A small class-conditioned image diffusion model, trained from scratch: norm layernorm.
Rows from block 2 of a small class-conditioned image diffusion model, named by matrix and row number. Rows with one number belong to one channel. Each number is 128 + 24 x the weight over its row's rms, rounded and kept within 0 to 255. All counts start at 0. After the name is the row's rms in percent of the matrix's.
Before each channel's rows are labels from the 100 images, of 14976 (inputs lightly noised), where the channel reaches its highest value: "patch colour" is the nearest of a few named colours to the mean colour under the peak. Only what is clearly more common there than usual is listed. The data: photos of arthropod specimens (BIOSCAN-5M). In brackets: how many of the 100, against the usual share in percent.
# convs0: first 3x3 conv (model.enc.1.0.convs.0.weight, 128x128x3x3, each kernel summed), inputs 64-127
# convs1: second 3x3 conv (model.enc.1.0.convs.1.weight, 128x128x3x3, transposed, each kernel summed), outputs 64-127

patch colour: pink (88 vs 56.7)
convs0.63 081 [136  96 114 102 150 131 143 146 152  91 151 126 117 143 137 127 129 105 132 146  88 157 151 113 148 128 150  76 126 174 167 164 122 115 152 140 141 120 141 130 131 171 103 151 147 130 122  84 146 140 121 148 173 160 119 113 137 154 162 158 154 129 140 123]
convs1.63 090 [153 189 109 105 150 146 127 101 123 134 140 138 103 153 100 162 138 101 119  95 166 121 113 134 126 106 137 127 159  97 134  61  88 132 121 124 106 133  74 134 130  85 131 145  86 138 127 140  97 130 158 134 100 132 116 133 146 134 105 154 102 134 125 140]

patch colour: pink (95 vs 56.7)
convs0.66 083 [125 138 148 141 145 138  85 156 132 106  67 114 128 152 103 108 120 144  88 126 181 164 133 123  83 107 147  74 141 128 130 128 132 126 137 139 134 115 134 142 155 116 137 106 115 114 115  62 144 129 121 185  96 117 121 131 186 155  96 128  89 109  99  83]
convs1.66 087 [124 134 103  87  99 113 110  58 153 153 111 153  80 122 113 176 145 158 165 119  94  84 115 117 129 111 100 105 138 135 117 153 139 148 152  93 129 152 121 130 125 133 123 124 124 115 160 131 136 125 113 137 163 126 143 122  75  96 156 104 171 142 160 144]

patch colour: grey (65 vs 7.6); brown (35 vs 3)
convs0.9 096 [113  95 156 124 125 127 113 111 128 128 103 120 140  62 133 133  92 156 108 132 117  80 111 130 143  44 143 118 127 129  71 134  96 139 161 134 120 135 135 156 166 118 108 124 137 114 109 157 122 119 139 107 120 104 126 132  89 111 116 122 154  95 140 136]
convs1.9 150 [150 130  99 135 112 110 156 129 122 148 150 150 168 129 119 141 157 135 106 146 125 123 129 116 152 131 134 167 165  85 130  94 122 144 166 128 143 169 125 106 139 142 164 140 125 102 166 134 131 113 110 115 130 141 144 128  89 116 145  95 106 119 123 128]

patch colour: black (80 vs 0.7)
convs0.119 072 [177 134 155 111 116 139 149 106  90 120  81 147 143 123  83 156 130 124 161 139  74 125 103 120 134 105 115 164 113  95 147 108 146 133 124 123 129 136  95 133 124  71 127 141 163 170 130 118 106 124 123  73  87 125 159 146 129 109 146 145  89 120 151  99]
convs1.119 121 [ 67 184 107 129 112 177 158 182 105 140  95 144 103 123 131 119 137 124 102 115 142 148 128  97  87 117 144 153 153 119  90 156 125  81  95 135 121 151 147 143 120 139 145  81 111 102 139 135 129 121 109 126 135 119 100 126 102 146 121 106 136 130 133 134]

patch colour: black (60 vs 0.7); brown (40 vs 3)
convs0.122 103 [134 107 142 103 125 106 121 145 114 181 201 133 179 141 132 120 120 158 115 112 126  90 176 134 144 126 121 162 172  83  87 133 127 146 146 130 104 137 121 156 131 115 142 126 111 143 113 197 141 108 167 149 142 152 115 124  84 143 129 114 189 168 104 129]
convs1.122 164 [158 157 118 119 129 134 134 137 147 124 145 139  96  90 143 164 137 133 147 151 102 165 111 183  87 129 107 112 132 129 184  92 149 126 168 148 121 127 171 124 108 130 154 131 114 148 104 120 117 172 126 127 120 109 117 133  94 174 157 111 122 166 158 143]

patch colour: brown (34 vs 3)
convs0.62 088 [149 163 128 130 162 155 106 124 179  43 164 135 119 112 120 157 139 156 132 155 120 138  74  84 139 148 148 139 146 133 121 145 110 170 143 134 155 124 147 133 139 127 130  80 151 131 116 145 130 123 126 149 172 132 114 160 142 132 155  90 160 167 134 136]
convs1.62 092 [120 105 127 124  93 134 128 118 116 168 129 120 134 134 158  99 112 109 115 115 165 128 176 173  82 140 138 150 135  89 146  87 153 124 110 130 110 162 114 127 118  99 118 133 120 139 155 135 150 163 142 132 148 112 158 113 137 142 119 155 106  74 125 139]

patch colour: pink (93 vs 56.7)
convs0.32 088 [115 136 129 132 126 117 148 135  91 119 125 130 151 169  99 108 129 124 180 122 106 145  79 146 109 131 120 148 105 123 155  77 113 113 188 128 133  97 142 107 135  95 101 139 118 154 140  80  91 108 131  81 155 150 122 112 153 121 124 173 140 147 120 137]
convs1.32 055 [162 154 115 118  91 115 121 151 138 142 118 134 131  98 143 104 139  72  95 124 107  94 146  96 152 120  92  69 136 129 130 153 137 136  95 104 106 147 118 139 114 147 159 127 100 115 144 154 111 102 103 133  89 134 142 154 100 139  84  95 111 100 133 159]

patch colour: grey (25 vs 7.6)
convs0.12 095 [133 116 127 128 106 137 134 104  75 111 116 115 101 128  69  88 110  95 118 155  73 151 135 120 108 117 166 130 153 129  91 106 153 133 147 134 124 143 161 162 148 110 105 135 161  86 132 101 125 120 122 142  87 130  98 128 168 142  96 116 105 110 104 103]
convs1.12 076 [ 93 132 103 111 128 130 132 157 173 133 104 115 128 119 151 163 140 136 152 158 149 114  98 124 130 120 141 110 126  79 169 177 147 118 120 109 140 110  85 125  94 168 143 109 115 140 102 153 110 121  96 121 125 117 125 118 100 141 169 124 134 116 130 139]

patch colour: grey (39 vs 7.6); brown (25 vs 3)
convs0.57 086 [146 114 134 150 130 127  94 139 155 169 148 115 152 181 163 170  99 158 113 120 144 142 161 144 147 142 140  98 112 157 125  93  91 145 126 118 144 105 167 143 135 154 100  90 155 169 143 139 148 125 118 123 187 140 156 143 122 136 129 103  70 125 134 134]
convs1.57 071 [ 89 131 127 124 135 104 129 113 116 128 125 110 129  70 128 129 139 105  92 137 142  94 114 126 117 132 119 133 140 121 123 144 180 135 136 135  91 179  89 108 155 131 126  94  61  92 107  96 118 125 128 157 124  97 133 140 107 109 154 127 138 115 135 111]

patch colour: grey (50 vs 7.6)
convs0.107 082 [100 117 112 155 127  81 150  86 154 153 142 103 144 130 135 158 141 112 166 157 151 119 120 183 121 145 101  72 114 131 168 131 122 112 117  99 141 155 133 150 123 146 123 129 135 155 138 181 114 152 114 151  89 126 119 135 115 132 132 124 131 160 128 126]
convs1.107 056 [111 144 130 117  82 173 149 161  90  86  95 162 123 106 131  91 111 120 125 121 114 166 153 118 114 102 144 194 132 134 116  96 140 146 116 121 147 151 143 124  86 108 117 124 104 152 126 159 154 108 129  93 163 114 148 105 139 157  92 128 134 129 129 135]

patch colour: brown (69 vs 3)
convs0.59 150 [134 147 101 118 153 150 149 105 131 152 207 141 139 123 130 116 112 128 161 144 156  83 136 113  92 190 139 139 130 158 153 148 112 174 116 138 138 123 121 168 113 150 136 199 106 113 108 131 148 138 127 146 128 151 155  79 140 131 114 151 154 180 123 149]
convs1.59 132 [ 75 101 145 137 161 118 147  97 146 124  96 105 113 127 153 141 147 111 128 148 137 113 109 148 129 108 128 130 135 148 133 122 136  89 152 130 117  88 136 147 175 105  83 207 153 162 147 124 157 156 151 153 142 117 121 144 140 118 111 126 120  79 142 156]

patch colour: grey (30 vs 7.6)
convs0.16 100 [142 154 105 133 146 128  96 124 123 124  84 141 124 134  94  62 106 108 121 118  94 139 127 121 125  67 136 110 123 107 103 114 149 162 144 130 151 159 155 123 140 119  94 158 155 127 199 144 142 123 129  81  90 137 120 121 127 147 109 132  64  96 107 131]
convs1.16 078 [122 153 109 106 145 130 180 132  85 141 134 111  92 125 130 149 147 116 143 127 117 119 146 131 109 183 156 146 138 143 160 118 178  86 100  74 150  87  97 125 119 142 145 117 116 140  92 125 119 155 103 151 112 120 153 117  97 111 161  70 169 139 155 142]

patch colour: white (63 vs 31.9)
convs0.123 112 [ 94 145 130 122 124 104  86 121 151 120 123 114 138 116  66  72 111 141 101 115 134 168 114 142  97 123  88  52 128 124 135 138 130 115  98 112 128 142 104 109 140 170 121 127 106 139 121  93 108 104 115 143  83 122 136 127 129 131 120 130 136 107 127  55]
convs1.123 137 [150 104  86 152 142 139 140 146 133 125 139 137 110 126 150 194 121 125 204 108 104  89 135  98 103 112 146 170 121 133 109 115 105 141 148 188 114  83 175 163 120  86 154  86 161 126 152  69 141 125 124  89 112 156 118 126 128 139 148 121 118 127  99 131]

patch colour: brown (88 vs 3)
convs0.21 077 [124 112 107 136 126 128 168 112 136 156 119 151 105  96 172 131 110 104 124  77 173 140 152 130 137 132 170 183 128  91  92 132 137 161 117 144 121 126 151 143 121 151 163 154 127 150 140  68 147 165 153 168  98  84 126 135 105 117 109 133 173 122 149 119]
convs1.21 079 [155  73 164 122  98 144 116 165 122 122 153 117 120 187  83 163 138 123 118 107  94  95 148 137 113  79 140 113 110 165 125 134 111 169 139 110 167 178 114 151 149 152 109 117 153 176 126 134 112 126 136  87 118 140 143 125 163 139  96 106  85  97 142 127]

patch colour: black (80 vs 0.7)
convs0.121 104 [134 136 106 171 129 132 153 125 147  74 159 123 112 121 147 149 128 123 147 154 145 128  58 133 134  86 128  58 101 159 188 129 130 131 136 129 120 129 148 124 114 136 135 107 168 150 136  59 137 112 115 160 156 130 116 151 133 160 154 126  38 126 109 145]
convs1.121 095 [143 125 131 125 120 135 140 122 124 167  62 148 150 130 101 130 122 139  84 120 144 151 179 122 106 133 130 102 163  81 107 123 140 133 141 102  85 110  92 114 151 105 128 106 112 115 132 130  84 151 131 141 149 140 146 112 133  88 103 139 167  82 181 134]

patch colour: black (51 vs 0.7); brown (30 vs 3)
convs0.73 083 [ 84 110 159 139 108 127 192 147  97  85 115 118 134 179 168 131 116 142 140 125 115 102 189 143 108 139 132 127 150 159 140 146 136 133 136 119 105 149 117 138 164 149  91  75 121 125 151  90 125 137 127 148  80 134 160 111 100 126 133 134 149 140 119  93]
convs1.73 095 [156 135 109 127 150  93  82  72 139  91 163 146 120 139 121 113 168 146 136 143 112 154 117 151 139 134  98 113  95 118 132 109 129 168  96 150 155 130 128 139 106 114 166 119 110 149  99 121 107 107 150  80 182  64 108 126 137 101  97 122  89 115 102 114]

patch colour: brown (49 vs 3); black (44 vs 0.7)
convs0.106 096 [111 156  92 160 109 167 151 144 126 112 110 125 150 142 110 104 153 125 129 127 141 129 135 170 113 140 120  89 129  80 148  98 162 137 113 122  91 133  96 116 112 150 149 115 100 107 140 110 135 123 149 127 106 158 141  93  95 125 145 137 160 152 157 113]
convs1.106 078 [134  95 127 104 144 116 116 151 124  94 115  96 112 141 129 170 130 111  95 125 126 148 123  94 109 120 129 117 124 169  89 169 120 108 121 124 148 153 158 133 165 120 159 121 122 137 122 120 119 133 147 124 123 196 111 146 137 145 101  72 109 134 141 103]

patch colour: black (56 vs 0.7)
convs0.3 106 [165 128 157 114 147 139  98 137 145  70 130  96 134 134  91 200 136 119 114 154 102 102 133 122 117 115 119 111 116 120 127 106 106 121 147 130 106 131  84 112 158  91 117 144  90 167 169 135 104 125 114 112 119 118 112  98 143 131 118 146 118 134 173 112]
convs1.3 095 [ 58 137 137 127  79 117 119 118 132  81  93 175 125 155 178  68 121  91 157  99 116 122 126 135 133 123 141 135 145  87 125 158 142 126 119 133 126 112 164 123  95 128 136 111 142 112  70 104 127  94 105 116 111 118 141 157  82 107 108  90 135 136 121 138]

patch colour: grey (37 vs 7.6)
convs0.5 083 [137 121  96  96 127 124 125 131  63  77 131 115 119 124 171 153 131 123 137 130 129  88  89  97 153 141 145  99  91 111 117 110 120 111 141 150 135 132 129 132 131 111 135 134 126 100 121 143 130 154 124 190 149 124 141 117  99 141 142 139 145 121 133 104]
convs1.5 133 [148 150 151 102 151 129 139 105 148 104 140 146 125 105 129  98 139 139 131 169 123 126 139 122 134 146 114 128 125 143  93  92 143 150 152 116 109 127  93  92 139  98 100 126 129 121 106 111 142 128 126 151 176  93 131 118 165 135 126 131 135 157 137 153]

patch colour: black (65 vs 0.7); brown (32 vs 3)
convs0.127 141 [104 147 125 122 144 121  65 142  97 140 119 130 143 130 133 114 132 129 113 121 130 129 153 122 117 129 153  74 156 134 138 133 130 132 122 125 143 144 133 136 113 119 135 142 125 139 110 105 130 120 139 186 195 141 145 138 128 118 140 103  91 120 148 113]
convs1.127 104 [166  76 127 128 114 107  84 125 155 119 120 135 111 153 149 140 111 122 157 150 138 128 132 164 123 122  90  70  96 126 130 148 143 145 133 117 119 146  99 130 126 141  72 102 168 103  90 126 157 135 133 141 141  98 143 127 135  95 150 113 147 149  70 128]

patch colour: white (90 vs 31.9)
convs0.104 089 [154 139 132 147 129  85 123 128 123 111 118 130 151 117  96 108 185 143  98 155 141  90 127 133 121  99 144 143 122 123 171 143 121 121 142 138 126 199 140 156 133  97 144  70 126 132  90 114 162 134 127 140 124 158 113 116 140 121 151 117  95  99 170 110]
convs1.104 057 [ 65 100 131 112 109 144 101 159 148 141  93 112  83 156 140 164  86 132 180 119  83 191 125 121 147 135  91 115 145 132 109  68 130 150 119  95 149  97 121 116 133 120 129  94 111 179 146 149  86 140 129  92 131  96 117 116 114 144 109 135 147 150 113 102]

patch colour: grey (61 vs 7.6)
convs0.125 118 [138 123 135 116 143 124 176 122 146 249 153 123 156 161 157 125 118 130 120 150 173 113 132 122 150 132 172 138 141 129 103 145 107 142 114 155 136 142 108 122 128 127 131 113 111 151 123 155 142 133 134 179 180 128 120 128 131 121 113 148 178 109 124 148]
convs1.125 156 [166 117 182 151 122 161 116 128 125  76 120 121 109 103 134 106 131 168 134 146 120 126 167  98 130 105  95 118 136  72  94 125 165 161 143 111 134 139 150 107 139 154  90 115 133 111 172 119  86 108 115 133  87 160 153 158 121 150 163 121  87 118 169 142]

patch colour: grey (54 vs 7.6)
convs0.80 087 [156 111 124 100 138 143 160 140 147  97 176 152 111  54 175 107 140 110 115 122 127 105 168 118 137 120 165 121 173 100  95 138 132 104 125  91 119 145 138 160 150  94 120 149 141 110  66 133 128 147 118 126 145 113 122 131  71 108 121 169 132 143 183 113]
convs1.80 081 [145 101 167 122 142 161 130 151 112 123 119 124 136 219 126 167  96 122 112 100 171 165 119 175 123  95  76 123  87 127 154 101 125 127  93 136 136 132 112 136 134 139 112 147 141 181 155 136 142 173 128 126  87 162 149 112 157 113 116 152  81 135 129 141]

patch colour: white (66 vs 31.9)
convs0.53 094 [144 117 144 147 107 127 154 121  92  75 109 149 127 127  91 122 167 113 155 107  72 136  70 140 140  97 114 111  71  98 160 129 141 122 125 123 137 145 118 149 135  86 116 129  97 119 106 162 121 118 151  74 113 143 135 120 155 101 143 165 111 106 119 114]
convs1.53 078 [120 164 120 139 157 143 134 166 139 100 157 118 104 166 117 164  88 128 117 116 126 115 158 116 130 157 138 126 173 163 115 141 106 119 140 111 137 117 152  84 135 168 121 116 120 166 141 134 131 102 121 102 145 127 120 122 109 160 153 100 137 148 131 152]

patch colour: grey (65 vs 7.6)
convs0.4 127 [142 136 153 136 119 109 161 151 119 209 129 103 132  84 179 112 111 128 135 129 125  86 120 162 140 135 157 120 161  87 123 116 120 177 149 123 121 107 116  88 135 113 137 103 109 111 131 108 124 144 132 113 126 115 106  81  86 133 147 153 179 104 122 154]
convs1.4 124 [111 122 162 159 130 112 136  86 140  86 166 135 115 141 155 159 161 132 125 120 110 164 124 107 164 105  92 124 128 122 178 151 135 119 106 122 162 122 133 134 124 125 156 132 151  90 153 111 128 142 109 113 135 101 137 158 112 140 139  95  81 135 112 121]

patch colour: brown (44 vs 3); black (38 vs 0.7)
convs0.67 112 [105 109  65 123 149 132 125 159 159 148 155 162 133 108 151  78 128  82 127 110 147 140 138 121 114 145 150 126 114 140 173 142 151 152 116 119 132 114 144 135  85 176 169 135 126 177 151 144 158 153 138 129 116 104 117 114 103  96 127 130  80 131 173 138]
convs1.67 082 [128 103 116 147 117 115 131 113  96 115 147  88 134 141 131 166  90 118 136 111  70 107 129 121 114 136 122 146 162 119 104  83 108 124 120 119 127 131 114 157 161  88  85 103 153 119 129 129 104 117  91 126 115 109 147 111 151 139 110 162 161 131  83 153]

patch colour: white (100 vs 31.9)
convs0.54 114 [160 124 164 100 120 129  96 141 112 142  87 102 152 109 104 112 108 113 128 128 104  74 141 147 111 145 120 123 153 112  91 118 130 151 127 121 141 150 108 132 121 124 148 134 103 160 130 195 129 122 123 118 118 120 125  97  88 121 147 122 206 141 141 100]
convs1.54 135 [127 130 186 121 174 105 147 155 135 143 116 118 108 178 151 155 100 110 135 133 142 152 138 139 102 100 118 148 140 151 117  96 137 134 167  65 146 100 155 148 124 126 107 132 124  92 158 101 124 112  77 141 118 126 155 108 156 163 145 142 129 138  88 170]

patch colour: grey (27 vs 7.6)
convs0.74 077 [143 128 133 149 116 106 123 149 125   0 124 128 124 151 130 104 104 143 121 127 110 115 146  93 135  96 187 133 147 102  95 149 142  75 117 145 147 136 151 129 133 106 154 131 116 123 129 153 146 106 119 129  90 118 141 163  90 139 112 127 138 107 135 123]
convs1.74 082 [170 129 157 117 117 155 131 143 125 225 119 136 124 148  89 146 137 138 111 159 166 103 126 138 110  92  93 100 106 163 107  90 127 151 139 113 105 150 109  98 132 139  86 133 142 158 119 110  99 112 129 121 117 147 150 139 131 124 121 133 126 160 128 127]

patch colour: grey (27 vs 7.6)
convs0.108 081 [197 134 160 140 135 112 138 153 138  89 190 138 112 106 128 156 137 120 146 132 105  86 145 114 139 120 108 135 143 123 109 145 118 131 149  89 118 142 163 123 170 129 153 127 113  83  93 140 102 126 132 116 120 140 139 105 126 144 107 111  85 162 175 158]
convs1.108 075 [ 92 121 121  95 104 130 131 103 140  85 108 124 122 167 181  95 115  99 149 106  93 146 132 149 131 101 149 155 148 126 174  68 135 124  99 148 126 130 110 139 114  82 113 123 160 142 143 147 173 173 125 118  97  96 149 149 141 133 162 132 158 115 101 139]

patch colour: pink (93 vs 56.7)
convs0.76 088 [102  76 130 152 125 133 134 130 165 110 103 140 117 117 134 119 140  99 121 152 126 143 100 134 123 121  82 115 156 126 163 149 145  88 166 131 149 109  98  91 125 152 121 172 145 112 135 114 131 114 146 102 138 137 132 170 143  86 141 101 167  84 119  76]
convs1.76 097 [186 177 119 117 100 118 123 123 105 144 161 135 138 143 140 112 117 109 139  93 163 129 154 144 141 128 168 139 129 161 115  73  93 105  82 131 100 126 112 147  79 118 123 121 114 142 131  92 126 143 134 141 122 134 138 115 105 156 165 149 114 120 159 151]

patch colour: pink (87 vs 56.7)
convs0.83 079 [129 105 100 172  95 113 121  83 133 162 147 110 120 158 162 124 100 129 130 104 121 158 125 150 141 116 189 109  96  90 117 125 112  86 144 114 104  94 148 166 115 120 130  94 201  92 140 141 122 126 129 126 136 154 118 159 161  93  76 103 139 128  94 118]
convs1.83 058 [123 159 101 139 138  95 118 129 102 105 106 139 122 101  64 131 169 122 126 138 110 151 127 108 130 151  63 152 134 146 143 159 154 140 123 122 155 154 117 117 152 149 143 133  36 158 151 103 105  96 106 119 166 103 157 154 129 126 133 142 100 154 143 123]

patch colour: white (65 vs 31.9)
convs0.82 112 [114 141 134 145 125 105  76 137 132 255 114 128 138 129 112 133 131 111 123 128 156 120 125 137 125 135 114  96 103 111 119 117 122 140 108 125 106 108 117 109 110 115 128 120 119 131 108 123 109 111 127 170 138 133 124 103 133 114 129 127 121 117 101 101]
convs1.82 139 [128 138 113 111 137  96 142  84 122 158 121  98 145 110 132 103 135 112 109 103 140 117 137 132 154  96 119  94  94 174 160 145  86 112 147  80 157 152 113 106 117 140 116 105 177 111 143 119 138 150 116 122 149  69 122 101 132 159 126 124 148 150  88 105]

patch colour: brown (73 vs 3)
convs0.87 099 [118 129 126 136 143 134 101 105 158  58 135 131 108  99 101  89 142 118 142 110 105 114 143 142  80 123  90 160 130 122  85  87 136 101 120 117 134 109 145 123 168 143 104 178 125 107 179 100 141 106 127 156 125 120 129 129 144 114  81 155 150 127 118 101]
convs1.87 066 [129 129 144 150 145 124 116 142 112 134 113 103 128 146 116 181 154 140 141 136 133 159 121 159 142 150 179 117 125 139 195 203  83 166 180 154 139 156 120 152 127 117 137 125 146 135  99 154 133 156 106 120 160 138 123 111 154 132 146 125 115 132 141 171]

patch colour: grey (38 vs 7.6)
convs0.115 091 [126 143 162 126 115 140 129 128 130 136  66 119  70 121 128 136 112 147 122 114 140 108  92 101 156  65 176  92  89 163  75 137  82 111 139 125 132 138 154 127 134 145 146 139 114  74 107 130 115  93 123 123 123 105 111 161 167 140 149 140  99 141 113 138]
convs1.115 085 [125 121 100 119 134 122 121 135 160 103 106 139 137 129 109 112 145 111 117 137 128 137 159 136 112 162 118 151 144 106 185 138 170 149 135 133 130  94 106 106 140 113 120 143 118 159 133 103 142 174 136 129  83  89 142 133 137 114  72 107 168 106 119 139]

patch colour: brown (30 vs 3); grey (30 vs 7.6)
convs0.10 074 [ 92 118 156 111 144 106 143 144 117  93 141 136 133 162 140 121 164 120 102 165  94 109 131 140 124 137  94  98 129 110 115 144 133 131  90 113 147 150 112 118 186 142 110 154 128 140 140  99 120 119 109 147 104 178 141 140  62 152 124 148 161 100 142 126]
convs1.10 061 [148 113 159 147 113 145 112 148 157 145 109 118 121 157 143 166  94 132 114 135 151 149  98 150 130 109 123  96 114 136 115 102 166  76 196 164 130 154 157 102 139 115 172 146  75 158 148 129 141 140 142 136 144 114 133 127 148 109 168 117  81 194 120 147]

patch colour: pink (94 vs 56.7)
convs0.93 082 [160 158 117 164 129 132 115 110 117 190  84 107 120 137 110 181 149 114 120 112  87 162 118 133 150 147 175 144 129 105 116 116 149 144 146 151 136 135 138 126 166  95 159 149 129 154 141 157 114 118 137  83 125 131 118 139 131 153 113  88 125 130 130 135]
convs1.93 068 [ 89 127  92  65 132 173 139 145 130  89 129 134 101 110 110  87 150 128 150 172 134 143 145 128  80 115  82 128 128 139 122 159 151 143 143 125 132 117 139  96 125 155 119 123 140 134 104 132 169 107 121 141 146 139  85  96 108 126 145  93 147 138 141 125]

patch colour: grey (54 vs 7.6)
convs0.111 094 [139 122  88 117 145 144 116 123 120 134 181 133 116  62 166 101 153 125 116 146 143 127 181 114 125 136 169 165 157 129 117 144 117 141 121 132 135 103 117 119 157 148 144 149 103 160 122 159 137 165 132 178 191  98 114 114 143 101 163 131 105 117 155 168]
convs1.111 091 [ 88 108 143 121 135 112 125 138  90 115 134 135 139 210  99 152 103 130 146 101 100 110 139 149 103 136 117 136 116 174 150  86 126 113 146 109 137 160 111 144 132 133  90 105 171 152 126 125 123  89 121  92 120 164 165 115 137 141 107 157 113 140 149 120]

patch colour: grey (70 vs 7.6)
convs0.17 108 [160 127 140 109 162 149 120 112 124 111 133 116 124 135 129 158 123 124 114 133 103 112 197 132 109 158 168 175 150 128 124 150 103 156 109 123 127  98 103 141 143 162 106  80 123 120 132 204 110 158 142 173 168  99 134 138 128 108 152 130 152 129 148 129]
convs1.17 091 [165 123 120 146 129 128 105 105 141 108 149 108 146  98 110 165 126 154 133  96 163 120 134 115 124 111  74 125  81 129 156 125 158 128 137 123 121 156 132 127 133 115 122 110 128  70 147  85 133 131 118 120  93 130 170 117 103 141 117 146 118 124 161 162]

patch colour: white (83 vs 31.9)
convs0.72 084 [155 112 153 173 117 162 146 112 207  99  76 105 143 132 113 130 114 121 106 128 143 157 114 118 136 160 127 124  93 150  84 111 124  73 134 120 140  98 126 125 142 161 152 124 139 134 165 124 133 138 125  73  96 146 146 135 157  91 129 120 125 129 117 106]
convs1.72 065 [112 114 113 101 168 112 131 146  88 105 130 131 136 127 130 133 185  96 141 124 134 141 135 151 115  76 130 101 179 108 155 130 162 194 132 143 151 153 149 159 112 123 128 123 114  96 108 123 130 137  94 109 124 127  99  97 109 130 108 141 122 145 166 161]

patch colour: pink (88 vs 56.7)
convs0.97 102 [119 109 120 103  99 106  91 129 144 128 107 130 147 122 170 113 173 141 146  98 140 153 119 142 114 148 135 100 175 101 110  93 148  89 168 114  95 134 114 121 140 102 152 162 120 159 124  98 111 119 128 132 170 118 156 132 105 164  76 139 128 121  94 106]
convs1.97 066 [131 127 126 167 113 133 147  95  89  88 135  90 109  81  82 139 126 146 117 155  91 111 127 114 131 157 122 148 138 112 153 147 127 140 157 134 137 136 150 143 101 153 113 142  88  95 145  92 108 206 101 137 184 127 104 114 138  73 141 109 152 156 134 150]

patch colour: black (73 vs 0.7)
convs0.20 088 [116 143 137 132 105 135  91 128  82  87 158 116 149 145  95 123 127 115 127 132  94 163  90 153  86 132 184  57 125 144 131 127 133 130  96 135 120 153 128 119 130 153 148 133 126 117 122  68 111 119 120  70 116 125 110 113 130 134 139 106 133 134 143  82]
convs1.20 095 [152  98 119 153 164 109 131 142 131  69 118 122 108 160 164 146 162 107 136 106 149 108 128  91 153 102  78 159 126 118 112 144 143  88 153 127 130 117 151 147  98 115 128 122 169 148 163  46 140 135 133 152  85 170 139 148 122 113 118 124 119 112 143 107]

patch colour: grey (40 vs 7.6)
convs0.94 109 [123 151 109 100 141 131 179 130 161  90 111 151 120 152 131 184  88 128 182 154 186 107 105 101 123 150 105 117 113 141  95 154 126 118 115 131 117 141 132 125 145 117 130 138 106 144 131 182 129 145 113 149 144 132 112 151 119 157  79 176 144  85 121 151]
convs1.94 078 [174 141 125 148 152 169 113 114 133 143 112 136 164 142 136 120 150 167 139 126 129 133 128 125 140  99 146 114  85  91 145 145 149 149 155  99 117 122 135 107 156 158  82 170 145 110 150 124 127 130 112 153  96 107 113 147 132 113 146 100 105 107 126 160]

patch colour: grey (53 vs 7.6)
convs0.79 092 [146 146  94 119 130 130 111 135 123  93 139 135  99 101 132 105 128 118 112  86 136  95 143 170 113  93 176  94 130 126  97 166 156 178 112 103 103 108 158 132 110 161 148 130 149 104 111  41 108 111 107 135 123 117 132 165 104 137 144 151  95 131 153 123]
convs1.79 083 [ 85 131 106 157 107 133 141 107 138 148 117  92 165 136 101 131 116 132 151 153 124 178 155 102 124 133 108 154 138 140 200 153 123 125 148 146 141 114 144 152 117 112 113 132 123 125 173 121 162 166 147 118 143 100 112 121 174 108 117  87 191 116 147 130]

patch colour: black (66 vs 0.7); brown (34 vs 3)
convs0.78 075 [111 152 137 114 107 145 129 111 120  99  74 128 134 162 127 108 152 165 127 106 138 124 153 153 132 141 101 101  93 118 113 104 114  83 112 118 138 120 112 116 135 107 138 148 143 141 136  82 143 169 144 140 128 171 149 109 170 123 111 141 110 149 177 124]
convs1.78 112 [159  99 109 119 106 100 127 125 115 111 133 143 107  92 156  73 126 134 122 169 107 113  84 134 108 134 139  94 164 141 118 121 128 152 172 126 149 153 137 135 105 132 131 109 138  97  95 124 126  87 147 127 165 107 107  95 145 128 148 108 179 132 100 147]

patch colour: black (48 vs 0.7); brown (34 vs 3)
convs0.13 140 [112 128 148 136 122 116 100 121 128 163 203 137 106 144 131 140 135  97 152 126 125  82 120 122 163 202 164 148 126 144 112 126 124 163 102 138 138 108 134 105 165 131 122  44 115 124  92 142 113 130 130 124 130  85 141 115 129 103 119 120 143 150  77 135]
convs1.13 103 [143 176 137  88 130 120 122 138 112 121 102 152 151 166 119 130 148 155 112 101  93 161 142 162  93 118 100 137 115 137 121 135 133 103 135 125 132 161 195  80 109 121 166 134 140 142 144 132 166 134 154 142 151 148 125 150 133 178 139  68 105 110 185 140]

patch colour: grey (35 vs 7.6)
convs0.43 082 [114 139  90 119 132 129 116 113 105 205 136 129 134 111 138 126 103 146 100 130 133 114 103 115 145 147 118 158 158 125 113 117 100 105 129 160 157 124 124 145 140 161 152 162 102 138 108 187 129 130 139 138 129 110 132 105 135 134 160 158 179 145 165 142]
convs1.43 082 [ 43  85 181 104 115 136 158 164  86 112  98 152 127 175 154 131  86  96 119 114 116 180 161 161  90 160 119 135 125 136 120 112 117 121 126 119 151 124 118 112 118 132 124  75 138 146 121 112 142 142 116 110 132 145 136 115 148 134  99 155 102 142 130 126]